config = dict(
    train_examples=39062,
    time_shift_ms=100,
    n_mels=64,
    targets=['instrument'],
    head_dim=32,
    inner_norm=False,
    patch_size=[4, 4],
    mixing='mixup',
    residual_init='none',
    adamw_lr_other_params=0.0028,
    max_steps=7400,
    batch_size=128,
    warmup_steps=220,
    weight_decay=0.5,
    adamw_weight_decay_other_params=0.01,
)
Rows from block 6, named by matrix and row number. Rows with one number belong to one neuron. Each number is 500 + 50 x the weight over its row's rms, rounded and kept within 0 to 999. All counts start at 0. Numbers have three digits each. After the name is the row's rms in percent of the matrix's.
# fc1: MLP up (model.blocks.6.mlp.fc1.weight, 960x160), inputs 0-79
# fc2: MLP down (model.blocks.6.mlp.fc2.weight, 160x960, transposed), outputs 0-79
fc1.490 102:459475467580464513500517387512503556505456402450467611476512476448471540487499487477435508559452440489458470435527536570534470482500493364496614506514570470474525415554459545572533488545520510473444544549475538487606488538498490568421451475
fc1.491 104:458474497492501438475494548458519543509589544559487543539429436464556559585473510587582450524512555459457504452431550596483461445465468496542596570498520451414518494466539521456441407498499445505570484403505591478471544473559453363489540466
fc1.492 096:559420435507506577574539562536590477521537528466542571495466509558460537527510467503473506487488502469481444460494430565539479447516581412483465448552483610465470569484523487483588600498526488521561480486484408526482521509602475513459431511
fc1.493 095:495393468432593475464430502598427596515486529479530542400590446470424524474545500498570544455569386568567520502517545587438497513553546558453444482550487482481536559581579475533566452410501519414447486507462573511475460516457450494473529539
fc1.494 107:480548529522524408475492462474475457383607432486551452488561473489493406481551549516628618580490574437462495468493482434527449511502557421494472494485497526513438576490478531532488484436558540428572455521449505537487524474566441426518501439
fc1.495 115:448478418557618489552511524513556468450406434524476474582469523435449532555508538532497482429489478490491463467530437499542492521470513525583499515560417426493511481455523476407575539515522474414529545648556533484481520514430404588485511505
fc1.496 085:456531554524469563494469591461514481460566584541500540563455511530551483433514521397570509473566506485578595543465486551440382393456509433499466504499475465471516477379439407406479463431495477544593453455537456459437444468429498532532543563
fc1.497 090:531490568410541465526434343427458543493422561569534494449499545510528404509439441503605555443478427575485474520486410469423486493512446555461491453519476506534442446471447479522509456530499503537547508446467503501405444553532544550508455467
fc1.498 109:560512469408502495512538517506556500431484505473510446542596474468577493537570462536484600500522414506545571477354486530515481500492482524445525430535415463529451497407537533438473535526503487423472511576508489595480490453445494522590518563
fc1.499 079:549489595548436480561514465496490534480450514526567475547542470526543491531545424477517568493447511512505533447522473474421450450517568567428495419533499424538473399498500443537445538556515508474528565486492538574364448575525516508486488559
fc1.500 105:564589548455456463511575568531583382451419555488558489528479399526573557472505530526512435506486518444461613495414488414482568480506497515518563464527531362465497461418477542440508591520520550538574443497491512465634446519505522450468545547
fc1.501 107:577525498432503476457477464461416526499453574493403479503543500473371522519428453557580504540420514483447440419436489502491520496466521554476636481555534636409553489436565468494435461408446466519516439586556525528518489486522537493436503515
fc1.502 078:426404534480500456515456490488529425501507529482400579475550535522417454501664542497513499459465494584479552500458503516545526514515452513525444522443518451460499506505549607513514519474437537455493576506502570435529458520539527532458439543
fc1.503 090:503501564576425547438524604435634462384419504483574517522495475555506473443529502494560547577521621462562536485448522502568419477509494458522468471465492501456456457493428433518506493525478492534565445450473561500499532377546505538501466514
fc1.504 095:520489583496478513451457550473491492426498578464486478574586496474517555487491552491435428471555495474419484513401557434545490397544566493612507472534498477451483519444487551483476444441572509497573486450534539531548484457555502476441609518
fc1.505 113:494592553432501550440486485518453485495513475354464509517547549612420547463477546602429378457414505536437457583484505472491564450528562506511425477481525445501490507509426480444545570483492469576480432504432474511532430593511509540477526528
fc1.506 091:592551568493545498573492527501536577368545570531603508479473475522480596481460511448571429583532484496483508524536508443613517487574525501507575411511538633524519570413519452535493462502520642440578491437480466407547413507460546480475506442
fc1.507 098:452489527598504493430440446502423497536571538505439473449533466504506383492533513511511527411465454555470480517491393466547442490474438462451500495440437480564570474457544477498525393407582473613429416499509464467500488553463521512469516564
fc1.508 110:587373522498516502505535458469484498547526477524570471414511568538547507488487600496614407537431534514475484525471467494427494570681481552558497505536493580551477545477568452493426472467448421466460453462505486500436505556558535451515532407
fc1.509 088:463505489450531544495495450508564506392439458521532475492441504449464403540429407457538527551502489543427556465468554590512500580469506452453476465527537496529584526555406566539559525447480404516469464501468541578486402494435430460479559533
fc1.510 109:512457499538445537484375429499449446419481564540579548449503513528460446472496507482492410430388535562489415506506464463538475418487542529542494552458492436455417513491523561565501473543524543605504411468534464465533558487625530471487417472
fc1.511 110:435499506554539496539491438474493531478499554471485493471554493425468534450469464446463452546454548552526591379457516599489456404400493437420556520527505464439510434435539500540524508523466559534536653520449480527579517402568405533482398516
fc1.512 102:551413509529505500411527464482557559411505459433565575532481540483523578512539446583471527474582528546497574440443402469525486479594508517513505526514497475512423544485463485493469531484502480424570508477431434455581449477462537462438463475
fc1.513 112:436475527560576525466500515451483485575465508535457516467539463433502414436475517564541416444491530536473560614592484565488539436426525449540459560452568510477487429532534496619481438567524536550557466534521513451424532532544537494506398440
fc1.514 097:482522544573403556418449518448500572555440545487474542464535521404462521465557477405530441472494540539457516444530531459567467466543528416447442511493479554423554563549454536413539498466572549504519510479514445522472408490505503558585454552
fc1.515 101:447510534466606402517393530462479441523450471545459468426486478470521535579604477567498497484488432497548518552546487485444430551436566539509486541473589515514548443518447412469477467527494442556500579503534490463540498506500510447564496471
fc1.516 085:544476460599503459560477496495461538431499466366535535468563524572465434549489480508478563609495431504468493466489547582458503477468425441580558497529538546456545443428459488452424517504510508446513544451432623454556488458502407548476543534
fc1.517 092:475470410555498467439560548481560490483479560503556549503403510464496514501438460452592543579474509430444466518523503514511462523498530462493553568497485405453510419560390558582506599543511467441424554568479495605501513487551543518520487485
fc1.518 091:480483467474507484475503585554451493555492440556487517522512459484477455518491383597559449461524515540421452527494541603398502397451523547452452589512509420458505454477515483484427583458477456610453526384475433438528565499536510511486388500
fc1.519 090:444533498460490615517561494448479459505512424501523409451497519420537509427507583514493447456484504498545458567550486538422487456470467458495406486464537473476467405568497547525457488472497534557493549550422470470470492434500450492588491511
fc1.520 104:536555465502561459542526475515453503492428441483471614522448554445483531639509493570472478493496488463488480592537482468487555506441537521594531407448550436433515472636500510499431535536502526456467392586565514485436477527460421498473554544
fc1.521 096:459506535427542424515473484591556497465485596422470494591547547509508513534478553555568605463454511539499525510507515476530536542520639569542519453490473531480479475476478520472477471547489509494485636453526526505435519506564512492564510490
fc1.522 102:462473437634511560540525421477407585505438440541453548577529483516519548499576462397523533496459507488466494537555495480501493449535489448526544497468482599520530562455478420490499618484496505475449554502597522454471583485609515469555464437
fc1.523 094:590485468561521597404524478443553538535555507409455458524535564521370569505599525462447474529562511521442436509473484528532478509545460499483530475551507583457508542569487500418563604531521560509525483552365454524494396437551464450577513527
fc1.524 103:510556497459448580512506543512378493529442557503523453526480527599524487555487575523580483503518509596523518521435429575566441505558480448410451522511457475485509582458571528422526542518529529375527399586529549472463526544508454488437515509
fc1.525 098:541512528494467463466465467495473467519543549571525436547573442474538662551517599473458517482584469438591452523568466462549532515555499562528594441455513530450546542383555550456543403475573583523588475463582581633496504501491469460476515465
fc1.526 090:543546514468442473596446510489467470520348462549515543408558569405486484510542553487515512523483434567555475575513508444470489513543496525505532419584588622464497502522498516513553479486531519475508482553502552457507547496522541503516504423
fc1.527 103:515466452429436549565475498345598500451562421473497507490424500470521487512476483559428456434442602551452526495530543440495514473439476489480445534500493368456487535536503518497469471439494480456493551443476524497499466524524491393461509553
fc1.528 094:531476450489369489410444514553521533375468554455476555484512385474586462557477542473480519462509504487455437462441545463606462450501424374542430497444501503482579397479506519496508404480538577538548492516495480451458504515534499498509388512
fc1.529 079:538523487451411399461513442476563443570486400506487468515506475457445495563569476529437472477455492536574525517541471466545549536536447416525451497469470529522567556546575480424587448532641481463510515427498485502432586508556494424543482341
fc1.530 082:513465527515459465527521494457488511569468551506449518498463531481449517551527469484628488549430549430551433539546442486424574477498461541428561524562378508428497499450488497427531523493458532439552410589570532490418524519544450497553545498
fc1.531 079:480577519524486533537484394533468505502513431446463542526474548420467441418509579437565508420561466532552478559537460467477489539553400401494410657437542543477564579544551479497535514421472433612485487500494378450536491539496459506567512503
fc1.532 121:483566528550507524449514505512462535502466440549459493579488562506435525515466454467564506503444473508518508628543491525550443491528475496479546506467446540543456511405451442557503458446506460577505529555495486502447519458516514524571507343
fc1.533 089:479538537504425489452493491428488394542435414546526432431462458475476495561575456641502533518572456551541483479566542467488420465525462496458591440536508531586426423434539518534438336554566505458510497488415551513562480536371499485549474548
fc1.534 100:559520602544439549508543404593465460466465487480493483540526478463588512522484535519534514502545519458505413539535495513590436479487412471422555513388512443477352442570462534611500469542488567482503548478504528482504468501482541579545511561
fc1.535 111:472513493508401504541476533619402415505476404437522470461437469452507488442436457502542517490452533611595555488508410487473472524448560463515532619479491488529504552507423484507556473470529540502529470578491480449484556558555570512504567479
fc1.536 096:521427462520467554476483553524514569491516501404467524509585516526491440515577493467439448513504466527461545574433594554414445468557595422568473437551592547471473532535496416549427570408485496544529489544530524467407444525520466545485513457
fc1.537 095:560502469402451426533478443554606528486507497533535502560482437465476473529493550439460541402418444469597467479510544505489444472407471509476530485416463540534508518529527423478483468457484525501448587477512537577431451372553448536550500619
fc1.538 091:504459485428509583513575472499593443485438488534472516589468518485454443566509497368497505529481482429500503504451567548592527494442536539577497523465373454400553462528541507505548500458448479465510420510543493569406491414517536491443484534
fc1.539 087:495489540426479454558618519492510526390478545595543471487437438446488498494442510532515516533486565565417502496468448474498484416501476464460539446532531531455368548509465422499543460585476459424458537559543532520492463459626494550494596513
fc1.540 109:486586443466551484528490536471478551576452474572435481530485483518408565551563491502458542358518509504606529496437532568574518510450482541485395518570505573549557516552505447513525561534424432458574517511466488484476537463409426534513482500
fc1.541 104:505631493564510604566536423575575464476526491505546457455565505493510589436572612483450571557527453423528410515468400475489495475447515461504479418523527482481459466426386457477450616619552532585503522513578459438478458582458471503473608548
fc1.542 091:523495554588451485417497507523468539560531543433393490529544470591544528494500464504571401572537478617385442525531514476518502415520501539556522490452447496479438462394512487472494504513492528632499442500450503540443497479534533612532568457
fc1.543 087:593548540548490454533538533412589379446513471497485433529466543462516467455533525503515527503567504589446559457474457555546532569466499457470473480457483521463444534563474491438488410549469526508495566524406566568476432531544495501500548453
fc1.544 108:455458444398516505521546474402487401421490444500506508471444459477513432565511527533522534424521600526428568512546507510551497496495538428547536452506547388487396493489482534445464573513502554577414502406481499497488504560457511455539460506
fc1.545 096:382595479410414535524499469456596528392450470490586556480487475474538579511484468487564427634493602498418486526501462613492539491473500565521541532500461552464479439428501484558470455536403629524486464448436531516564516492484477495522468520
fc1.546 098:595523461458401451574424492482514505454482567513436492473588524524587444576463489479495515537484497493511537466504451489507456506495417457479437551459504495514493497503544497585505471465522493542541451465452450401420561470472392524429450426
fc1.547 090:414508430476505557530522526538564402457501450514507550522481599409481521551492504605504504460531571534427420595491456507513570555480598492366477483522558450585515441571477540442423495505521477472458481506423489501456474545525484477545497503
fc1.548 198:463520533446524492536562485456546511503532508509492460424516483546476538457518512554569403457479523567484398515471493430493400556483510583507528476526411496553450456530433557497470498521425451441446443477462368596503500561519444520444515537
fc1.549 096:464570531478427491492475442590569517432454491528395570487492471470468528547526381509589476505437389526453407414422527503515433463452444461448468495593466531545456387493400442508531467490533481536614593479388416444431458486540471478490525507
fc1.550 094:440516577553445437461419459525437609478571561467466579575483404419447551542436537491512469515507550505483439553569493451492497460483362470590443486514529495463519457518539479435496421455488502453532529502545431442435523490517517583511452532
fc1.551 085:459534517508360566511568459582445552450488534397546533517468512529476522455450511419482509501578579516526456501579498526444479553580517470449508523455548467426362422528522513580453505479556507542452540457422606498574476605514490460501573523
fc1.552 108:526535457536470528493497408514366467543514497478478525474423473526528516491572553579504452448425508457472480546506552380417577442572504516577596552539615451425468498540486525553521520500477393531486529527557511421568433591497543417434567514
fc1.553 111:498435487467540424511549546538495512490560585510441475474407485513531445516416603448472478458533534462470565381413552502455491508544391412452459506551546466466533558470603457488485460449551455479470541516454502391516508528512486474439493499
fc1.554 083:471454534551431510535486559615489546530524581524480544513425527456522495537437469550439540534402589559552480503576406525414532428476423426566390505475546506489475490439420494461439477518548477478502487512498480507497561533452539394498479469
fc1.555 100:462492482497513616499555480440493390516467506426508522553466528508433553461583562589520402491516577511446602607437487468447499476528526541580575518370561461372517474446514558460512577489515551514490516508520436580438464503471489480532486566
fc1.556 092:611541563518551542444548479511519483441581508464575506569523474621634549478462517507547500629526493462486544456432535513490535445492487473578535508505430482438554591503448442515523621477449478517509488504517487504591411438541494535554605542
fc1.557 096:539537556411509452548501569520541564443496532361522522577543648464513537571526515488485485549438496582504610449450544408580480538467511591447507470546468611564534478493474512513502460438371460434583539427536506479548536420501413458563485469
fc1.558 099:589503443515538603570519521632464534564495440495522485465468524510565493480483515508396505504467366480546553481468453519452504540574567422408484450474506480548549422540505485487549556432514370447478517491484486464426443559370504496457575542
fc1.559 102:462497527604545576482512546430458482493519446404496517521532557601544532551515447495521446499540517530575449587455600457478499499460541564482531456489415514487568561544516477615525561452562529530502446520574571536618583452565412390554467572
fc1.560 092:471626458485469529518488454550474522527506449477603484461564457479486513499503477517432518543433514515569453466508421458425690499501558577520492455518520485463495487551432487531576520538444627532490537597443474493475461557519426521552513482
fc1.561 099:542573555449522445479479571432424452518545550565508459472530456546517363562442520489645536544467489467554467529527531535462468543460486518525466498467512593557600538491549439476508464524489479488497448421554585464497455507495453462525461467
fc1.562 087:514474537482447548512496505496527446569437529457543413510458546466576564479491517516616414493526477483478449512475488563522521419522528526482525482516449475496510532439551452510460457430471541540510387435557438532581416413452542520487441437
fc1.563 119:554557498454548496429503516557479493462481539545509447395499418565462487447616438529594568605512500476497462552400434517484526421586520487497535512509538553545458560583576577512505555484492450494462479427439494518480522413483467485506526474
fc1.564 099:373514493396517525521462459465485497538491487576486421499540426494425519441547525481544511382556467573459536520502468589511532461522493629483505433503510504505450487510533486530521502464502454471380541505554387585411530477501576515613549513
fc1.565 126:577472504538549456481487556476470474505435460555427423499541549501438558499455442425582557458476374502502394588547452466488536532548563529450459455506439579500594515496488498455518512447476463506544598461554554543502593436455585442587437429
fc1.566 085:532549506419488559472491580498593461490494496482434499598569537480539511488432414580569479565526572481494483564486459561531574458467555490552467515618409462512491430449546501422458467407492488489481452399523435536440478496543532534497439523
fc1.567 099:437521564496492540527481513507442549463433564532518485517625499461505485546451447515543566563601510503412619497552413483540531496436384477481511521386532449429543562494618560516519456495466515519563536521495523514437494448511510501543474430
fc1.568 099:507573500556477454538450558502543490502509518486497451543450500477475422445511479430549532478417571471621477419447589513551544489426456475583509445534546520456510529461502543519525492545508432494460558556461505514472482469460487523537579390
fc1.569 091:473435557535483497466531581505442485473475410459461518589446478490492469488554437455470570507474551416557607477592477494519479500436449442451502542519537584513517448490562510470458508518547468538424555473534436521469550500496539505587443470
fc2.490 096:519495470397529417498490501557391548531593575519536482491476437527502615505465464539503438416515510487445586492470508468525513563542477557415520416499451437488510528418474501489498417520529383491495579505499469531454566438524573433522498478
fc2.491 094:511529485477517476483499551423534559569607498497501609552529427473540462541489528596557498482573513547455503448445560554569553493554522557551637556516573507508478534476514475507413440524487472458565516445482598462394455482597454407599560465
fc2.492 090:485570544495509538551551494481543532468561510498473500502566440538436467605474442487444499534569497453523526394507566423491464451508418551473545463512446497445438595441521554475580637451492521484488515480539467548458532471582505490452437476
fc2.493 094:448541560522459587473473511485535451533513403542498474545465566533593483571493448495413492670434520525507442426578442501493511446440526449557541592457508584555492436562606482468402459425457520514539562534470463405499516537436514557504506425
fc2.494 134:560435491452509501415473467595593472530454476513490512476520427480432451505442515507484512459440598488502524568454534427448459510449550524583485526582494589517440530517467434478617423542406524453505509552505483578566533451443463471547525429
fc2.495 118:542525570511449549471502461532558458538500454464522395468570565457530612463509495580499477556486435429486609494438512393427505467506542430606466510535574405558477406610552513544492531498548502494495557553470486463461497497482577473494371494
fc2.496 086:595490483529462480558511481491495505433343439456539556529531522462475398526547534521459507507541513441569540522555507511471481429536519549589504481490503523522514427575510492461430584524464517556572429480515518554405425528559490514515549567
fc2.497 092:524487549441452475494455502533534527437518527588566509424576549374491410474477489508551531473529491442475516415467489463488456519431501505517495473634458497549494414504504532410476533567527390505532409503453507534457433491492526544482528513
fc2.498 115:447504558489454466493572520497452474370490505561537512472530412503484531451501607466498653526487473445483585499506595456505492486551549514590475559464559562482448471462437498587579475485443520528477575504449475528468515461430543486490593414
fc2.499 077:495434495529560483614536542577448504604421604480459608529416535480446524581409538429537559550510495578488474557535470499512494545532460477523406544440498590440606545544542447497502442482476508514477468415497481605563573487456537504491440491
fc2.500 105:552580548469415433549546586493562401490536542549419531504570424520536526484467532477541462471517520523485604489442544411447554610524496533611578515531537456533499551469460520430482576606496474532540452474523414490576454498527511437401553602
fc2.501 113:398439577479491492454469555546456491524471472574499490486504536493577488523519575546589371519479579549547446455498549485509495562489525424568587502646441475476545500471470462470525537393516542541527564469531534498444527503509427499508472547
fc2.502 079:505517435446530519558493384520493535448477530510527431455472462564485543362557472509541465518542547467507512442501489450504548459531518527499512495553480534510470422494503431568468508532484576551523515512454515548534517549529412526472462523
fc2.503 083:448474458456568499468472446493347548514511514544450597473523429464534552575537507457503495458521583539451420526445532550557502472442542460461550486478509547457562553470546460511525497545541521424450584521520531492458516512570534456552417464
fc2.504 101:453591614425531569481465625401519556474598477489421491498647499504554501450509536503530452442595496464476466577461573476534551543521538477567612547530476587493476442457503446416467441524507478463480528471505462596495540521543492451465551514
fc2.505 123:472424467602532450512487510530535495582516438567610559554486390441585419504508566506502620556567549472557557419556465514525475539510486457461564458560557567527474434482531504444435402479521490440532562473599521429435489459433434551559488517
fc2.506 089:383498447466528465518534491565487475576459458501356572458474446446421599562516493579406532510525546465527390486483494577496467536461477437461509520428471485509520394531449539484464493536520405564422488537506505525489538514554465459479489559
fc2.507 095:582443425508530526514562494397490531449372521455571554535548502551451511542484415481488558548566527491510519520554533495489570524450526509525456451596580485497441456579448466513502522559408486370514647524481536471447530403500519472503589490
fc2.508 102:605424520458525521491506490501491573466499536533554475503495494438489450474484548514576436483463542465475547476529517470396462526524529492520452485624545552529491541468534458469401468468466377437483465457550443581460438531562533465517464509
fc2.509 070:488582549505506554509523621521544463575519530480490487492601553548499488573530478567401478463476469513554572529453566458453494547557589497525542495471438408427487572470437492473505442442498413452526520587499524591486482481578463522460544550
fc2.510 102:562408470558485480478529454554442493542468551600534624440473486488576431492468585524436439464451507468425494601474520539507452508549516580481507456569456477497531495572485495491501534482495553507510341494549467438533501510528554428491507505
fc2.511 109:430426423539492486511523417492495480554520594460393538498552502478445501483520425418454433564410573551461503408533480638591465474490485425487540522489474459430561481459536484558527529508446616510491556579426474468530538427581370456534396524
fc2.512 125:465541497435520539473432549461482390549531594487612430563525502526452464552486502453514509534518479504405500471487461512449506478585384448442537558463577415481498537527493564518504447528538442587485466561493581491491489528462543474470415479
fc2.513 100:514526569526477420425570485531466604485503441524545503489637586509525503491468518530505602487533528468535566538439526426448435521553562525543492607455499546512483541438393542337553572461464523547515535506484458562444441500492520506474542455
fc2.514 100:540460415568581527565551560501465416469515452477511531498446462545445532440541511528576594491510503509521465603459544468414520573527482488413560523519502377569503513564493465595570534597498527492513521457465572439561525488502525384546558463
fc2.515 110:529493447527464494529648480505464483434524542508495485536568454516499396440420530511486531533580546449531508393466545519564515499544474524556445447505421477522429532472495468461490565488427511481486361424544474613477497403505545508445483485
fc2.516 084:525588462446514491520474423634417535537473560493491444498500427518548539485465509512489509364496597532421502507453474548557439547532610601586524492497513564482527447500513562484560459513533457570465527471488436444385560471566509482555487509
fc2.517 077:555590561444558576576476554518464536472506493550434442452615610483519449422554570532498474478413462585591469438492496521483575447524553520453412492542540504546528572425528418486482475513491499484544501481520416437484448483501521561565510513
fc2.518 083:490421543500534540543469517411447450631542481464439571483470580496473482513569584464482493562481465495534440481585439478528473513488510460567499544545534462441528486460520408413408500502494530442456494438550514544580530535609448449519455546
fc2.519 081:493556548499624463508425504375534508536468469486412462498497504440491472482547419530452493511559461560513497484587571475506523497424493546504566480529445512536428553536479528511445419549403480520557466507523565594502498498580486462481468529
fc2.520 105:523532478533564465575501547548471485479383452554549601541472572553507546608534434584511439543522509477540455550522500497518521459440502504576502419460525469505547493607520528500469513506447503428478432536565456495519480492529408521482551513
fc2.521 096:575486491520462609483478491407459502519453466549566391407450509470544483434514433485416450525568505489515459427480490497479484507484424497541434542491500477523492539536563472474455530391482470445518451525529517533534498542444526616439469573
fc2.522 101:409496411622489575487553490480498586493456463514447439510555502505472477482480421455488518473538550523454486515552428513485490435518509499439551498487460584435551509430465436504542491528578470519360611483540552466415576449539528563594445459
fc2.523 093:573455431422523562477485420495451568509470544498428472527550504541422539553449567592461487457582483419525450536535449473515503509467479508543471525496494525424505527539462522474507464406462551564476586459472552570482516394507498550466385446
fc2.524 135:456435630487430520436452461433484436519406493440447482470463493543535556564505535577607403564434585470512607487443548452477553569438473351566463495502532539510524508511535502517540507510500523399468555556586414465422427450523505542465516559
fc2.525 094:544512419553488478433473444428494495511578477487457472506583452525583527571434523531470573496517463466581530501515553556507556513570475462399582600536519497476517599445465615424450425529512533521495482617548549506489551478523428566444586460
fc2.526 079:478518575498427484539525537486428513464492570495504505478486487446469489455435600498524451492529512560427483513591480457416561494465479534510441386605487496440452569531517456510532463433509516552552491550490529396410434465508459497454496503
fc2.527 101:458401463422425440441536521539579521446445411575490499396507511485509494467420548519455555549464591467567449563568382507514494461467512458457536480619458566498551468518487456442491552502489518422556524494529494447491429518548487535505526516
fc2.528 088:548506543553509515464581522518467523488480540420513507452453437573550472496486520512486496502474564518570472529404461513536515462473492528548491509481439510555448525528457598529446493478490574555503408485554491527447482506422556406553492516
fc2.529 076:442498441525479529476414496494512481482563391436524534504518518542456569395478466434513476454584476527575547481512503388544483444398401424644521502494453474446464485532464530479478536472533433528540482473519461532489479439485572446510387491
fc2.530 092:485476544460507426495440488469482532521449521518503477473442457496518508550502433482568362470488554518549494455480523493347497534534558434528547508458445449480486593529513556457546597454501456501548536594524436460419508512413446531501444529
fc2.531 074:480505446527540482424485562492488500527554507445524552583475517487495524519567484557491545448532482519453512492510528476503521528492513500513404500567565525409493575581455530547522517418490487493484469471458622453484475588517481452480633521
fc2.532 113:537502433477521396526451556473469436484544526440533507455531415565536467492529584576442503487515509451523522473450558443468588506491501545539455484543573465456512484618518564454454586550488512433532492441515499490522454482414474409428502515
fc2.533 094:586510511479618518553540512521514463527471538463446528497546527528547438437483576483463466538543518420504400502529450530554573437482468440516365454438520415457503464575460478506574629467471511522589561434592445509524564561502533518489534486
fc2.534 098:557505583519520527500553371554525537546601468505432565513485558500520473561577575441475542486500536511449477543451517571630483501537526501426574570470482471482385335483403486534554482547484531517527512434463463474501470482490489501508483570
fc2.535 155:525437540518501542533549516546573580556450441517487483508492485568504499470522551577529560535455407466500493529483596336594559418468476486508440500536442524410593516466530615489479567493506425521460432479481461514346529436411489542525507578
fc2.536 086:513552349533527426524458507530513465485518454530541482446426401420521542511506595488554522431452519490432522504546463564541455553457403496455464445519429516539513479529448597458532505594490528539471470516446508548571511538463500423514550511
fc2.537 095:578507519652528535470516474485479536437505445498431519507474428528479453493500422530446466502522508523613408510477542504577555558462507514555477477428453554598484492481473476438503541627410489522489512467474481540425392507508566562545567476
fc2.538 088:553580563526507512502548562517667374557504453483473528479543511445463437456510533582473434537590490509460507441589545486480462503584475552609499400503519508529463471462471541532482570543475537601628409439521532563499558563546526483478532552
fc2.539 087:499463474610509452484459460454490437537538449380435544461507615525507497487530509435519505449510490398600509517553546552505574486503503492430475553478500562446600432509537592504435573495577543529571410414516521459521488540432467425548450528
fc2.540 100:547455534493488376483490393549547453449549506515500537490537456516530402512500484502526515558503536488431539502500544413436438498465560493519575499435527442509428448531504547470450491494534417574493416482566512530482435521478558469483446561
fc2.541 104:495333455457426498448487555542425539539433535512546442535490478576523410427398460483571490391442465537544489523521517541481439573495444503528520579441544522422529522465600547455538456433465421511474477459494473477436487413538441496514460536
fc2.542 098:510495622517515522520501522535494564559538552476546530489403507540561558538506501558514400519447497542468572529513499562488487467508514470539506493425515440491466473479427543518450467477484483568469512530522493413508549478473580527443504348
fc2.543 086:546474472512447455480560484540450481579496511539439529449407462394423465505525530510478601484546486447464444532554478510597421536557460407439413475479505379544508511566508435492548570452461454480557491417503429484486568534518505497492552524
fc2.544 137:360482423457486560436553517465551516491400450612539548436458538584477539448441451496479538522448546487454502554512448482531486473537493489479549475534511543556534520535524495492487562503503506488558464469478587531530458481546534567456457492
fc2.545 093:528503487500534536525542535613594439490542488524582552489540517476509521468524493538613411568459514454436555457505429585511533510449544524518534542448517540515520425514571490498539547446448511514512408529497533506451516550501493572462472493
fc2.546 097:598533476542387484524471480457543475488506523566490488482589473506588417577475478524531546540448452462516496444502445502456534499516356427442413601417493488510454534512597479428435479476469490547575493498495401429368533485451457547532509433
fc2.547 079:540446597459525466452484558460438556533563537470435365525488472632529475384494472472441551520533443498547619500540540493500520459549408474553479492539465586466444571475474434525482466559488499537516495484585517521542458477484508506524497454
fc2.548 157:478584524469502528528485489475465491534581558444521468546477500493421518551542479461573461454582513553449534477504464479482430446558510481490546455398499478448496446442459484532524519504551482545437522441513413498487465544488465491518394545
fc2.549 087:512423412558589470459484528522492428513433562510538451499460425592529545414433559507444575432483559507562611622571439486422539523574445556508507538468540449360495564477573602514554497508514513494499432559475556528511386506433572490487481460
fc2.550 107:599419539489458576556495534465511485574461536564494534487544541482477491451472511400525648527490466476388572471519604436514489551477413550540516442561530555528551470525541456574531620545451466512420491454552530532519491462468429450545476506
fc2.551 081:559508510495525487522481463586481535592509460560500516506451515492463462499492427433498594460468478480489571515439557545499502562520410521523528501424451517582582520513521428419528464589484496513503429480519443471514517476545496559485423386
fc2.552 108:537460554562430439537456553539600524519593481537492601503567510452432426523494428494489533496482499505513549443527455558536464601513455494395425459490403472534553514548476494423463476420563482453572446499473399493537541461503517522492532510
fc2.553 115:537590481594483626509538451473562468537497446493576528537516573535460538480555436557544457562522462514533489578582500479507465480473643559492602478508425569579498490491438522563502521518470506548561385452542544496461501574545493544521498473
fc2.554 068:504536532542387514539368506430452554521465474546508463492472552489476549486555485494479542499634475480475577402462523508442564620534488491514549484485422509584475528423493491421468563500460473511458483526466483559502517465572530527454608477
fc2.555 111:476515511460525548602527515508564389523454464456530495508488541543483509485578474540430374424543573511496566552417515416437512516568500543554570487362537492406531451451527579502565571501562542483520562510508474563459485471480470480467438482
fc2.556 091:482496453501454513563461462548449511518492510521484511444415468388382523555558518500478480424519539478509410545561486599569523479542466512392508553497526465516485473485576550540464440478502547508500526573499559474455542550425409539475426494
fc2.557 093:577502541451442456536550560472468615505554570492452564529522541487447530523490460464515461522426484561430596481549473452475508540412498540526477443578486563545610486503438555486496410541436449536499526422459505419504454503468447444613560467
fc2.558 104:525410555420447484484500563537543467513622486521510470571542518557550507408446482453548497517459454442529484442513510485527539481558522461578475567536524565488492532523564419553509509427448421422527497456597518521540548517496562539526520548
fc2.559 102:439560412445496566516525397483557479494533493611506524493469476460507443441571558560521507489462498474462558402604517558583472519564487414547492513553561451484423425456481484377489497578452518459517513472455407515455476514528528570504521521
fc2.560 091:536465491487483534547440401513421568458493465539549490431578412536472480529546508534425506505589434455513486413517570480450561466526511545587501497531504471498434500524413495571499624524427559545569440526455519560548416596484497560565539489
fc2.561 103:430580498457580576497511523511460539478589527454566518492475536542487561532452497481514458527415469522524536434425503464461439458528414500420580631521470454466492582505516585397624576441564470537522422483552414526524441513476547507483486503
fc2.562 088:553478459489521575529519564525572433485453443538555566500489533432586571518446512521598404524492454494478532481514543510571483431516469503497500462518551490448436513428520478487521506519361509492549418453593495579497452442494584504499401431
fc2.563 116:491493436433465441493551510526483475431448392489452471415526579438463507531532555437468488494467531443464479472532533486453478510408475546515494469498485469513548501434451426484543474530462541433550477484432494540483393554538487472487415445
fc2.564 087:479434380537560530452494422456439531573533476522466475513493465498460528467502517527414514472553462574586605580530515646474494526491482487509622469599473472524450473526565514486488472408515483441500544492441459517521473521542520451620520537
fc2.565 124:435535461412517536546465446535569535503571527453495554534532469502544483580517475614388408536512558540484596449482582476500436470456407485599543554500598435550498489496527537504502508473520567399445431558421510502551429527549443519468539492
fc2.566 086:522493399493485555500392542489416530534520558463485525543433543504514423576545503458504541567514551602486461474431555497584500530422510491493458538541423518609611547519523487418448405457551472511468540495464594459467404501494448510465517500
fc2.567 102:486451525505456427453538520481358524480470459548528486502564559473521476540526479499542575502574411454494549414541484527510505500523408424499510551440505460450449464496510454430498517656522518580556433491456513458372432454541502453462505504
fc2.568 092:468566528539493468491495575527501493582491491582545565460482579489451491490531514434578525474522532507613433462517569511614507475484368455658486497470514486496506492520499544484521485459393423447479503474510505560549420541551474540456540416
fc2.569 092:530402583530483511501433472571471559512405423462581493524360504512441509470581463498400559521480553514460541461562515543494495461503549470534524504520536533574523501436501520423464441465574518489368581446452483446518561511458556580542464498